Weights of a small image embedding model.
Model: 5.19M parameters, norm layernorm_no_bias, depths [4, 4, 4, 4].
Training: muon at rate 0.0085, batches of 128.
Data: trained on photos of plants, animals and fungi (iNaturalist), 65.7 epochs.
Rows from block 8 of a small image embedding model, named by matrix and row number. Rows with one number belong to one neuron. Each number is 128 + 32 x the weight over its row's rms, rounded and kept within 0 to 255. All counts start at 0.
After each neuron's rows are labels from the 100 images, of 14976, where the neuron reaches its highest value: "responds to" is what is common among them. Only what is clearly more common there than usual is listed. The data: photos of plants, animals and fungi (iNaturalist). In brackets: how many of the 100.
# fc1: MLP up (model.blocks.8.mlp.fc1.weight, 576x192), inputs 144-191
# fc2: MLP down (model.blocks.8.mlp.fc2.weight, 192x576, transposed), outputs 144-191

fc1.235 [ 92 126 109 136 118 122 169  62 123 117  92 187  89  95 142 138 113  64 102 111 151  96 189 152 102 152 165 106 140  85 100 142 158 189 186 123 125 124  99 137 154  93 121 152 157 151 170 191]
fc2.235 [180 133  63 125 157 132 174  94 150  63 128 128 133 126 109 147 109 114 119 116 141 154 118 126 187  89 159 131 120 139 149 148 121 100  91 140 171 172 147 108 137 119 160 119 126 114 107 140]
responds to: order Lepidoptera (36)

fc1.402 [113  87  95 185 103 103 161 135 121  87 149 150 137  93  72 161  63 118 124 143 199 188 133 212 118 119 157 142 125 138 156 141 203 125 124 117 125 162  99 128 165 112 110 114 100 136 183 175]
fc2.402 [134 115  53  45 144 157  91 104 110 104 104 112 113 134 169 118  71 106 143 145 183 170 194 116  43  72 117 123 176 156 162 106 160 159 132  90 125 204 106 168  91 157 108 145 110 139  80 131]
responds to: class Aves (85); order Anseriformes (37); family: Anatidae (37)

fc1.470 [128  79  98 106 153 142 123 156 100 125 163 116 133 172 111 136  65  80 120 179 182  70 127 163  84 187 159 115 150 101 141 115 134  85 143 170 160 159 158 152 143 175 110 137 168  72 140 111]
fc2.470 [105 167 116 152 156  70 117 146 107 122 201 113  96 159 123 120 157  74 156  67 102 154  69 108 112 102  82  92 149 120 113 124 138 152 117 146 114 117 133 161 121 205 108 183 115 132 112 140]
responds to: order Charadriiformes (26)

fc1.164 [105 183 103 132 112  96 156 114 125 139 175 157 162 119 137 152 144  78 109 125 103 128 159 113  63 112 131 153 116  88  78 171 102 120 163 161 137 133 180 104 175 119 136 100 196 138 109 119]
fc2.164 [146 142 108 159  74 122 183 115 115 121 115 104 133 118 153 129 183 178 162 114 131 164 139 163 165 128 109 181  90  26 119 147 122 118 150 162  95  83 168 168 139 126 119 145 157 142 161 140]
responds to: order Passeriformes (50)

fc1.429 [180 119 127 141 152 162 104 128 181 161 131 162  65 127 125 180  91 110 163  68 139  90 124 106 102 184  46 139 112  85 136 157  81 113  83 151 113 145 114 110 181 136 143 104 138 106 172 115]
fc2.429 [138 129 158 123 123  91 142 154 113 156  86 125  96 133 148 104 161 157  89  98 123 176 118 122  99  63  76 163 139 151  98 120  77 169 117 171 116 176 119 185 171 139  80 101  54 178 166 106]
responds to: class Aves (88); order Charadriiformes (37); family: Laridae (25)

fc1.168 [162 123  74  82  73 110 162 121 107 135 131 124 127 107 122  78 115 173  99 102 146 141 167 165 139 133 153 132 108 119 169 120 124 181 163 142 153 132 177 136  96 128 165 198 128 101 136  84]
fc2.168 [132 156 111 117 100 128 160 149 130 103 137 152 151 207 122 133 126 100 108 117 119  90 162 132  84 122  92 162 135 128 103 152 119 104 147  58 120 113 165 122 157 154 154  94  76 124 101 142]
responds to: order Lepidoptera (32)

fc1.188 [141 198 128 120 104 145 102 183 169 156  94 184 153 126 132 110 117 122 110 138 190 162 129 109 145 175 131 133 110 175  94 109 139  43  90 177 122 176  95 112 116  89 124 208 116 179 140  77]
fc2.188 [104  81 124 130 175 161  98 170 119 146 158 111 139 136 140 111 125 149 171 137  92 143 151 166 104 100 151 146 124 138  83 175 154 158 155 100 167  86 142 146  98 124 105 152 140 139 126  38]
responds to: phylum Chordata (93); class Aves (92); order Anseriformes (43); family: Anatidae (43)

fc1.25 [113 165 120 142 132 149 162 205 138 130 133  79 149 111  60  80  81 146  87 111 179 109 130 111 123  96 142  92 148 139 134  88 104 115  83 178  96 160 127 148 168 126 164 138 151 108 189 101]
fc2.25 [107 151  98 176 146 121  83  99 144 107 134 151 107  88 103 149 205 178 132 118 109 138  95  78  93 115 131 125 144  97 212 136 162 108 105 117 143  97  93 144 110  64 107 107 143 128  85 163]
responds to: order Charadriiformes (27)

fc1.86 [ 67 110 132 130  84 151 106 151 123 159   0 124 122 106  67 124 178 239 100 175 192 144 149 119 162 134 125 117  93 155 129 182  96 103  96 145 131 150 146 200 132  91 157  94  37 176 142  93]
fc2.86 [149 174  64  87 114 156 128  37 147 117 111 100 149 117 118 149  93  85 154 121 119 155 126 166 146 118 134 182  83 150 168 131 131 104 147 118  89 113 168 122 142  80 125 168 103 137 151 148]
responds to: class Aves (84)

fc1.10 [100  78 134 108 105 109 121 120 117  87 114  70  57 141 120 139 107 159 107 154 143 127 152 160 169 128 134 129 204 152 174  71 109 119 154 189 111 101  78 121 111  97 135 119 195 121 116  94]
fc2.10 [116  95 104 147 123 157 150 146 146  62 169  88 136 166 133 170 163 137 193 167 140 147 152  88 106 140 125  94 110 145 115  83  77 139 120 127 136 138 145 152  64 240 158  97 132  64 140 125]
responds to: order Lepidoptera (40)

fc1.65 [103 111 119  97 115  81 142 135 152  64 151 141 165  54 118 115 136 140 197 136 159 145 168 100 153 148 120 134 149 109 144  93 216 123  85 160 135 116 104 135 109 116 100  92 136 161 140 160]
fc2.65 [130 100 197  67 122 125 112 112 167 118 105 155 131  92 149 102  69 117 209 150 148 131 163  70  64  97 150 144 136 112 136 167  94 180 152 106 149 137 149  98 162 141 127 103 141  91 119 113]
responds to: order Anseriformes (35); family: Anatidae (35)

fc1.75 [127 158 140 145 147 112 184  97 107  73  65 166 129 137 139 127 120 142 122 143  96  94 219 170  73 172 151  99 154 103 108 126 193 177 121  73 129 181 114 168 164 100 155 153  98  81 109 111]
fc2.75 [121 101 131 109  69 166 164 116  79 149 136 157 156 168  89 113 120 132 106 141 118 147 109  84 183 142  72 141 148 108 103 147 140 139 125 124 156 103 139 124 106  68 155 130 108 118 132 109]
responds to: order Passeriformes (51)

fc1.279 [167  96 129 164 128 125 100 184 118 128  97 115 102 115 108  99 115 151 100 129 149 130  27 136  53 136  85 147 109 108 117 138 141 119 134 173 170 130 116 135 133  89 105 108 174 147 162 136]
fc2.279 [124 104  86  79  74 130 118 111 119 151 188 104 154 153 170  55 138 126  71 109 106 126 150 113  84 104 117 112 101 151 155 137 119 159  90 131 133 107 171 113 123 102  79 171 196 197 179 117]
responds to: order Passeriformes (55)

fc1.172 [165 159  71 128 144  87 151 136 167 143 116 107 158 154 143 178 131 142  96 110 113 186  94 134 115 173 141 129 155 121 130 173 183 102 129 128 152 103 122  83 117 134  77 111 118 146 155 129]
fc2.172 [ 83 132 150 143 106 135 182 119 100 103 141 104 182  86 116 152 130 162 100 119 140 153 107 170  72 124 182 115 141  49 116 113 135  92  76 114 128 100 107 149 122 133 164 157 113 110 163  96]
responds to: phylum Chordata (95); class Aves (94)

fc1.388 [205 103 108 124  66 111 143 142 167 192 234 102  91 116 132 139 187 153 104 165  66 114 132 135  49 103 115  85 121 130 108  92 135  71 153 149 120 132 102 126 104 118 125 121 137  57 142  89]
fc2.388 [131 123 123  76 149  92 113 169 192 139  98  51 169 165  88 110 164 154 114 167 112 143 112  66 151 149 175  90  85 136 122  88 102 150 111  46 110 134 152 132  84 125 159 114 150 162 117 143]
responds to: class Aves (86)

fc1.259 [112 165  98  87 140 105 201 198 200 121 121 106 114 131 113 169 170 143 135 124  88 107 102 226 153 171 148 120 106 122  72 160  78 146 127 143 103 115 153 155 126 148 157 157  84 106  98 152]
fc2.259 [142 100  90  42 127 136 108 163 161 113 188 122 148  61  64 132 148 113 118 135 111 131  98 152 171 101 111 114 143 178 147 103 130 142 153 114 154 121  26 175 139 147  98 179 116 112 127 165]
responds to: phylum Arthropoda (80); class Insecta (79); order Lepidoptera (51)

fc1.102 [111 139  90 137 149 120  93 130 115 103 134 140 101  88 151 139  96 118  93 155  97 121  72 131 136 155  38 110 123 152 144 139 135 122 114 148  60 120 182 118 148 135 101 184  90 103  90  70]
fc2.102 [ 97 113 127  81 154 106  69 125 154 111 135 161 141  74 193 135  92 126 143 131 202 142 130 105 146 135  73 170 137  80 167 100 136  68 142 121 119  90 105 115 155 114  74  78 184  74 193  31]
responds to: phylum Arthropoda (62); class Insecta (59)

fc1.339 [109  90 104 140  94 127 132 108 185 118  98  89 117 211 134  99 158 123 164 116 188 153  82 126  86 151  91 120  96 112 136 142 120 108 111  63  68  94 132 140 158 137 144 125 119 147 129 127]
fc2.339 [155 163  78 148 172 122 115 113 155  62 130 141 103 112 139 121 129 128 180  80 172  92 139 140 158 160  76 114 153 111 134 118 130 127 151 141 212  88 108 113 204 122 128 143 157 155 160 150]
responds to: order Lepidoptera (32)

fc1.392 [145 115 106 100 169 161 128 143 103  86 143 194 114 109 131 115 146  79 158  82 185 128  57  77  83 167 146  58 126 119 124 101  98  99 114 172 131 126 189 154 160  78 156 129 143 176 130 118]
fc2.392 [147 112 105 100  99 138 127 171 137 135 109 153  88 149  88 102  98 104 127  99 175 106 126  62 118  77  81  99  88 121 152  70 152 117 113 138 127 143 105 143 148 147 115 109  85 174 166 121]
responds to: order Passeriformes (54)

fc1.575 [ 75 111 104  95 130 101 118 115  89 110 134 135 144 185 140  97 123 134 104 198 116 192 113 114 172 150 129 127  99 164  84 137 120  84 145 112  58 150 198 141 176  73 145 128 152 131  56 190]
fc2.575 [ 39  94 150 132 141 108  94  92  88 105 132 161  92 126 139 149 119 156 107 133  60 139 110 125  83 118 181 120  99 148 124 158  92 111 164  93 156 109 149 134 139 190 103 125 174 186 136 178]
responds to: order Lepidoptera (35)

fc1.299 [101 117  96 107 131 143 130 136 134 163  89 140 120  63 134 123 129  95 133  85 124 121 141  93 152 126 236 123 128 101  93 144  75 220 126 118  94 122 109  95 125 101 158  94 164 130  87 182]
fc2.299 [149  93 116  97 189 157 115 120 139 161 202  99 132 141 132 104 138 140 131 140 126 160 154 162  92 141 106 191 104  99 116 119 124 173 166  65 161 158  97  83  65 119  96  89 136 108 144 152]
responds to: order Anseriformes (36); family: Anatidae (36)

fc1.124 [133  36 146 120 175 111 143 146  72 107 120 153 158 165  92 116 114  99 155 111 111 118 148 163 109 113  76 180 106 130 130 163 142 152 118 167 180 164 176 163 150 101  51 113 145 122 105 116]
fc2.124 [ 81 102 142 126 144 150  80  89 199 154 136  95 156  99 149  80 100 149 135 128 118  86  91 133  64 124 111 163 136 112 176 150 120 184  86 111 136 131 141 174 113 100 128  85 129  98 146 154]
responds to: order Anseriformes (28); family: Anatidae (28)

fc1.553 [156 114  78 180 113 178 133 143 182 128 130 140  70  65 170 137 148 150 139 153  73 154 137 150 107  84 168 155 121  92 139 127 162 121  94  94 109 132 149 132 137 113 139 142 144 155 183  34]
fc2.553 [131 149 110 130 167 176 106 121 120 174  93 110 151 136 158 103  95 185 173 124 117 161 106 144  74 135  98 166 122 145 140 100 104  61 130 143 129 112 107 183  95 101 140 187 145 106 102 130]
responds to: phylum Arthropoda (62); class Insecta (59); order Lepidoptera (31)

fc1.198 [154 171 127 161 125 145 162 172 150  81 154 172 121 116  81 153 153 144 125  96 154  80  83 151 126  53 141 116 110 181 134 188 168  78 149  85 120 195 135 144 164 133  65 140  97 138 123  95]
fc2.198 [130 136 140  85 167 137 117 166  87 110 122 115  81 126 135 132 122 115 135 152 108 129 118 107  97  51 121 148 146 109 139 140 174 190  79 131 184 139  87 126 125 106 106  83 187 115 155  78]
responds to: order Anseriformes (34); family: Anatidae (34)

fc1.550 [125 141 160 120 120  74  84  85 126 113 150 124 150  75 163 131  62 163 117  78  95 149 120 170 103 138 164 103 150 107  83 135 134 154  99 107 161 102 131 102  72  84 134 129 176 162 157 153]
fc2.550 [112 150 104 149  97 149 165 198  92 115 161 125 125 129 114 200 163 154 113 222 123  91 111  94 150 126 131 120 237 140  75 129 176 113 127 142 183 121 135  86 139 204  78  86 122  69 106 171]
responds to: order Lepidoptera (31)

fc1.289 [ 95 120 121 153 150 127 132 127 128 104  97 210 101  79 149 104  74  77 115 121  96  67 113 125 187 102  91 136 107 151 128 188 161 207 138 115 128 131 153 143 141 128 120 158 114 121 138 173]
fc2.289 [132 160 125  64 149 119 115 170 142 181 157 108 114 104 154  83 125  95 124 141  93 118 178 136 144 139  91 159 126 134 133 191 240 130 103 110  82 184 110 154 144 118 160 139 153 168 132 105]
responds to: phylum Chordata (96); class Aves (93)

fc1.453 [127 173 143  87 120 142 109 130  31 133 132 102 120 176 118  89 143 143 173 160 175  97 146 142 164 101 156 140 148 180  88 143 170 170 135 138 137  39 148  94 122  71 120 138 170  61 143 177]
fc2.453 [122 158 121 142  82  90 113 151  82  99 101 123  64 165 116 207 137  91  80 140  80 119 104  97  38 106 116 141 124 150 103 137 112 179  95 129  99 102 110 152  63 143 104 130  98 109 104 144]
responds to: class Aves (83)