config = dict(
    model='image embedding model',
    dataset='photos of plants, animals and fungi (iNaturalist)',
    train_examples=77898,
    image_size=48,
    crop_scale_min=1,
    horizontal_flip=True,
    targets=['family'],
    num_classes=181,
    embedding_dim=64,
    arch='convnext_v2',
    isotropic=False,
    norm='layernorm_no_bias',
    hidden_act='gelu',
    mlp_ratio=3,
    layer_scale_init=0.1,
    dropout=0.05,
    inner_norm=False,
    drop_path=0.1,
    patch_size=[2, 2],
    depths=[4, 4, 4, 4],
    widths=[48, 96, 192, 384],
    kernel_size=3,
    am_softmax_margin=0.3,
    am_softmax_scale=30,
    init='trunc_normal_002',
    residual_init='none',
    optimizer='muon',
    muon_scale='original',
    learning_rate=0.0085,
    momentum=0.95,
    nesterov=True,
    orthogonalizer='polar_express',
    adamw_lr_other_params=0.00092,
    max_steps=40000,
    batch_size=128,
    epochs=65.7,
    lr_schedule='cosine',
    final_lr_fraction=0,
    warmup_steps=2000,
    weight_decay=0.01,
    adamw_weight_decay_other_params=0,
)
Rows from block 11 of a small image embedding model, named by matrix and row number. Rows with one number belong to one neuron. Each number is 128 + 24 x the weight over its row's rms, rounded and kept within 0 to 255. All counts start at 0. After the name is the row's rms in percent of the matrix's.
After each neuron's rows are labels from the 100 images, of 14976, where the neuron reaches its highest value: "responds to" is what is common among them. Only what is clearly more common there than usual is listed. The data: photos of plants, animals and fungi (iNaturalist). In brackets: how many of the 100.
# fc1: MLP up (model.blocks.11.mlp.fc1.weight, 576x192), inputs 0-63
# fc2: MLP down (model.blocks.11.mlp.fc2.weight, 192x576, transposed), outputs 0-63

fc1.447 108 [157 126 112  90 157 119 143 106 124 116 153 154 119 140 146  96 102 115 161 104 120 128 132  98 103 167 127 165 128 150 113 159 109 137 117 108 139  65 124 116 112 140  97 108  87 124 109 148 146 136 141 143 100 132 129 123 137 156 148 120 103 123 116 139]
fc2.447 108 [132 121 118 190 140 156  68  93  96 128 120 156 125 109 112  75 135  97 153 106  83 103 123 113 123 104  95 147 151  97 117 115 126 154  89 148 122 152 150 108 109 127 105 157 158 110 128 143 161  86 112 100 129 113 131 137 165 157 114 115 126 118 111 124]
responds to: phylum Arthropoda (63)

fc1.497 079 [147 123 165 145 109 115 133 125 168 126 106 125 141 100 136 108 128 140 106 164 113 126 120  90 130 119 164 174 122 126 116 101 130 160 124 137 109 125 115  99 172 162 106 138 122 148 164  96  83 117  90 127  87 132 116 155 163 128 136 160 116 153 156 116]
fc2.497 074 [116 135 155 108 164 109 123 127 125 146 160 159 141 129  97 168 127 116 140 152 160 159 114 105 146 124 139 146 119 155 135 113 102 135  96 136 123 105 131 141 128 104 141 107 177 106 166 147  87 143  87 156  98 120  94 135 135 148 170 131 125 101  95 107]
responds to: order Charadriiformes (33)

fc1.14 088 [100 144 138 158 104 130 116 121 138 122  64 138 121  80 119 124 124  96 132 100 126 141 123 127 136  98 149 108 159 133 119 110 126 143 105  95 116 126 109 200 172 115 157 132 137  99 105 115 129 118 182 110 114 129 145 112 135 126 111 156  92  97  95  89]
fc2.14 092 [127 136 122  93 153 121 113 131 132 114 112 123 121 122  92 117  96 125 117 104 117 122 127 145 122 101 138 104 173 112 147 165 112 153 128 103 123 128  93 132 107 124 135 160 124 116 128 175 112 128 117 166  87 101 121 141  96 126 135 109 127  67 119 123]
responds to: class Insecta (87); phylum Arthropoda (87); order Lepidoptera (80); family: Lycaenidae (49)

fc1.437 093 [123 149  95  83 143 120 147 166  89 143 135 152 104 158 125 106  90 103 131 140 138 119 188 137 129 151  88 106 157 154 135 164 106 111 154 108 114 132 147 117 112  90 139 128 143 128 169 149 122 100 142 126  97 130 119 104 133  84 126 125 146  94 120 119]
fc2.437 091 [176  98 124 119 137 172 101 148 119 154 118 139 132 133  78  96 144 117  89 155 114 186 145 179 165 155 125 156 143 151  96  90  89 143  89  88 144 127 190 144  92 123 143 159 118 150 101 115 115  77 137 110 167 117 158  83 137 121 138 135  95 131 142 172]
responds to: order Lepidoptera (34)

fc1.283 116 [123 150 148 130 110 134 122 127 131 146  93 136 146 153 137 122 119 133 120 172 114 130  82 138 134 121 187  81 101 158 148  89 111 141 113 124 145 142 128 148  98 109 133 182 111 119 135 128  83 142 113 154 126  82 104 116 152 113 101 157 155 166 131 151]
fc2.283 108 [139 150 132 148 132 177 171 105 110 159 136 105 128 159 134  79 162  95 127 104 114 113  89 139 113 155  81 137 186 131  75 150  82 103 131  69 125 168 125 117 127 115 125 150 155 133 132 165 112 147 103 107 115 142 149 146 120 106 101 124  84 101 101  90]
responds to: class Insecta (73); phylum Arthropoda (73); order Lepidoptera (48); family: Nymphalidae (34)

fc1.571 102 [123  84  81 123 133 130  88 112 121 118  96 134 108 115 121 134 137  95 121 121 183 142 126 113 118 136 152 102 129  60 184 151 165 139 169 119 129  99 112 122 164 113 137 143 131 113 138  86 149 140 156  91 143 172  91  93 117 129 136 101 168 159 171 141]
fc2.571 099 [160 127 100 161 124 130 106 105 129  96  88 209 125  90 154 144 195 121 159 155 160 132 171 138 108 165 137 155 145  96  87 140 125 121 147 128 112 125 145 142 132 100 103 134 129 102 136 129 150 151 124 129 149 137 128 120 157 142 164 101 136 109 113 109]
responds to: order Charadriiformes (41); family: Scolopacidae (32)

fc1.424 100 [122 106 111 120 155 112 130 136 126  92  81 138 154 155 203 116 140 117 108 139 142 118  64 113 125 105 132 114 138  83 124 117 106  95 119 129 113 144 122 137 131  96 142  80 157 134 112 107 131 161 125  99 115 150 152 119 121 134 144 141  96  84 132 164]
fc2.424 103 [151 113 158 138 157 128 110 105 116 148 116 137 139 148 169 151 160 110 151 121 117 118 129 124 110 131 162 120  99 176 120 146 170 115 154 195 148 125 152 121 132 110 131 103 137  90 122 132 135 116 159  85 121 132 122 111 151 150 117 174 110 118 158 124]
responds to: order Lepidoptera (36)

fc1.257 116 [146 124 148 183 102 112 131 136 103 112 152 113 122 155 159 147  70 102 119 128 135 152 125 137 175  97 153 165 158 177  79 190  92 143 149 132 148 126 124 166  79 146  77  93 157 129 122 144 164 143 114 129 104 107  72 140 113 133 114 120 137 107 111 134]
fc2.257 122 [117 127 116 176 113  80 131 155 137 159 143 178 116 129 107 136  82 159 103 140 123  79 133 113  95 121 112 131 128 156 154 137 104 128 143 123 117 118 127 107 154 151 154  82 115 125 112 116  93 112 176 112 139 134 145 119 122 128 108 117 119 170 167  96]
responds to: class Insecta (64); phylum Arthropoda (64); order Lepidoptera (46)

fc1.132 091 [156 138 119 116 109  99 118 165 117 127 115  64  91 146 125 156 120 139 132  78 135 149 129 125 180 147 147 148  97 146 116 176 126 102 119 137 148 160  95 167  98 138 145 146 151 132 109 121 113 122 131 130 132 119  64 116  96 155 132 135 130 142 186 131]
fc2.132 099 [174  79 161 123 115 150 148 124 100 151  97 128 159 103 114 150 129 100 119 115 131 144 138 122  82 168 119 184 133  79 124 129 111 133 117 164 143 138 129 101  85 108 127 113 138  95 117 164 179 101 156 109 110 160 126  99  82 152 124 160 136 140 110 146]
responds to: order Lepidoptera (35)

fc1.538 105 [140 152 118 140 119 114 130 113 110 131 132 124 124 128  96 163  91  88 148 146 135 123 124 105 119 124 138 138 143 156 148 145 161 126 126 145 123 102 105 165  99 115  97 152 114 127 182 170 143 136 165 106 172 100 107 175 157 146 146 165 128 127  90  86]
fc2.538 095 [128 121 129 126 132 149 143 161 103 122 127 116 101 115  87 153 117 149 100 146  79 116 133 128  97 104 107 113 110 111 143 118 139 121 120 124 114 108 118 128 117 156 139 126 162 157 135 143  94 128 103  92 131 124 127 115 175 106 123 167 148 133 146 142]
responds to: class Insecta (85); phylum Arthropoda (85); order Lepidoptera (78); family: Nymphalidae (42)

fc1.154 089 [113 126 177 121 126  93 135 120 124 121 117 139 110  79 132 106 119 149 154  95 109 100 147 148 119 136 128 110 108 160 135 138 155 131  97 172 146 110 135 158 141 146 144 158 143  53 114 140  90 156 136 138 100 148 125  97 196 110 135 126  93 123 171 148]
fc2.154 090 [ 97 165  83 175 106 140  95 101 113 140 166 156 155 133 119 127 174  97 156 103 150 185 123 145 136 106 141 140 110 134 130 104 144  79 154 103 152 127 101 137  95 127 125 129 134  93 167 159  97 109 125  95 131 159  95 151 150 120 160 127 112 131 105 119]
responds to: phylum Arthropoda (70); class Insecta (68); order Lepidoptera (50)

fc1.574 100 [118 136 111 122 148 147 115 110 139 158 134 151 128 110 148 117 173 128  72 143 127 131 106 130 137 105 163 184 101 126 125 101 155 114 184  98 109 164  93 160 100 126 110 145  90 133 129  44 100 117 159 129 115 131 126 112  91 120 133 166 113 141 135 144]
fc2.574 110 [180  85 111  80 114 142  72 137  73 114 112 144 127 162 112 178 147 120 127  90 153 126 115 149 122 120 124 116 114 126 113 102  92 165 162 147 120 147 145 161 113 113 120  94 136  86 136 118 102 114 117 134 119 184 111 107 131 143 123 117 112 135 175  97]
responds to: class Insecta (63); phylum Arthropoda (63); order Lepidoptera (50); family: Nymphalidae (32)

fc1.239 087 [154 113 114  94 128 126 113 132 134  93 100 119  98 135  96 152 158 146 138  89 129 151 126 117  96 143 111 131 101  67 122 141 128 127  87 157  92 121 146 137 128 102 127 143 165 170 108 105  89 104 154 138 139 150 175 130  93 143 166 134 181 144 124 126]
fc2.239 085 [127 134  77  98  94 120  90  82 132 119 164 115 105 138 129 123 151 121 122 123 147 116 149  93 163  97 164 117 117 150 132 112 139 157 138 126 164 135 122 135 100 178 167 164 126 121 111 132  87 159  89 111 136 125 129 175 150 157 149 128 127 128 111 146]
responds to: order Charadriiformes (25)

fc1.301 094 [164 127  92 117 148 139  98 141 126 150 150 162 107 158 154  85 130 118 145 128  86 140 131 110 118 127 147 139 115 130 110 125 148 108 129 122 127  96 159 102 153 125 149 107 123 117 145 124 108 114 136 115 129 106  98 134 168 139 152  75 123 120 125 118]
fc2.301 101 [127 141 117 140 122  94 140 107 148 162 125 133  98 148 104 111 125 104 136 135 167 123  46 121 130 143 139 142  98 156 140 103 121 103 163 161 154 143 140 143 108 177 100 142 117 100 149 124 139 115 149 121 140 124 145 182 179 163 121 141 165  55 135 107]
responds to: order Charadriiformes (28)

fc1.111 098 [105 196  98 158  97 121 124 125 137 117 149 139 121 174 165 138 114 178 120 144 160 143  90  64 121 133  88 143 133 131 139 110 160 128 113 127 102 119 165 139 110 175 173 167 179 150 128 130 156  92 131 131 125 115 128 150 135 101 118 117 128 133 103 110]
fc2.111 108 [149 142 165 146 139 120 146  92 123 165 154 103 114  99 140 110 147 147 149 101 119 128 122  94 170 140 124 121  94 115 177  72 143 111 151 134 112 137 126 119 101 173 113 149 101 115 135 135 124 130 118 113 121 158 114 138 133 128  87 119 153 113 140 125]
responds to: phylum Arthropoda (64); class Insecta (62)

fc1.189 108 [113  92 149 161 130 122 106  88 130 106 114 120 154 162 145 145 139 160 109  88 119 132 136 136 163 130 128 104 123 124  88 146 136 132  97  97 100 113 147 146 125 123 123 198 147 176 106 145 111 117 168  98 111 118  98 128 146 134 118 151 125 146 102  88]
fc2.189 107 [ 85 128 126 108 141 149 119  74 135 119 134  97 115 134 139 120 138 121 152 141 153 113 107  70 121 100 131 111 105 173 113  93 128 161  59 123  83 149 148 142 142 142  90 131  98 101 108 112 117 135 160 136 127  83 131  89 154 114  75 127 115 111 133 126]
responds to: class Insecta (66); phylum Arthropoda (66); order Coleoptera (38); family: Coccinellidae (37)

fc1.230 060 [ 85 116 121 146 127 157 142 132  77 136 152 109 131 172 128 111 153  91 118  86 108 155 130 107 152 121 131 127  79  58 110 166 117 147 130  98 111 120 104 106 112 180 132 154 148 113 120 122 104 128 137 127 140 169 153 133 155 118 140 113  92 126 145 124]
fc2.230 059 [101 117 105 126 116 110 173 112 103 136 152 172 116 164 131 144 116 150 111  95 100 120 132 134 135 143 127 138 123 114 134 104 120 117 100 173 117 167 124  79 102 154 134 127 127 119  86  81  98 175  95 150 155 163  94 151 175 158 113 134 185 129 118 124]
responds to: phylum Arthropoda (63); class Insecta (61); order Lepidoptera (44)

fc1.548 096 [130 149 131 116 116 132 152 106 143  96 137 107 122  85 172  80 141 143 146 163 104 153 154 143 114  93 146 148 129 119 165 156 133 114 147 131 154 133 133 136 114 130 145 149 174 113  93  78 191 162 177  92 126  90 144 132  86 126 161 121 104  78 176  97]
fc2.548 097 [ 82 112 136 143 113 136 185 114 169 141  93 122 144 145 137  78 133 118 138  95 121  89 116 136 126 159 118 124 140 158 119 129 132 129 123 137 148 124 130 121 123 114 102 139 155 111 135 141 150 130 130 121 156 139  93 127 131 106 103  98 102 170 137  94]
responds to: class Insecta (74); order Lepidoptera (68); family: Nymphalidae (38); family: Lycaenidae (27)

fc1.26 093 [125 143 114 114 157 112 108 154 150 130 104 137 124 106 129 130 123 138 147 111 117 120 133 135 172 102 115 128 130 135 122 115 159 139 102 138 134 125 132 130 126 133 134 160  90  78 149 128 143 128 142  66 144 127 161  88 151 115 111 133 125 126 162 128]
fc2.26 095 [123 134  90 117 142 137 122 151 159 146  91 134 142 122 157 114 125 146 139 133 124 113  82 139 141 168  98  98 141 128 118 200 108 124 115 117  91 134 121 103 149 101 130 121 169 106 153 127 146 163 107 113 101 107 107 149 157 150 142 137 107 121 136 138]
responds to: order Lepidoptera (38)

fc1.312 094 [142 160 119 136 112 126  83 155 165 134 148 111 112 155 149 108 143 149 107 103 159 140 131 129 113 124 113 141 166 134  94 123 152 138 136 103 116 137 117  75 101 138 136 140 122 118 109  88 113 146 143 139 107 100 120 152 112 117 130 161 135 105 138 147]
fc2.312 097 [148 116 130 111 157 159 145 126 130 116 106 140 104 154 135 119 138 137 139 106 109 165 126 136 120 132 151 112 147  92 141 158 136  90 130 160 134 166 117 115 125 131  93 163 113 125 151 138 157 100 131 137 122  75 184 161 104 173 155 173 155  94  97 129]
responds to: order Lepidoptera (33)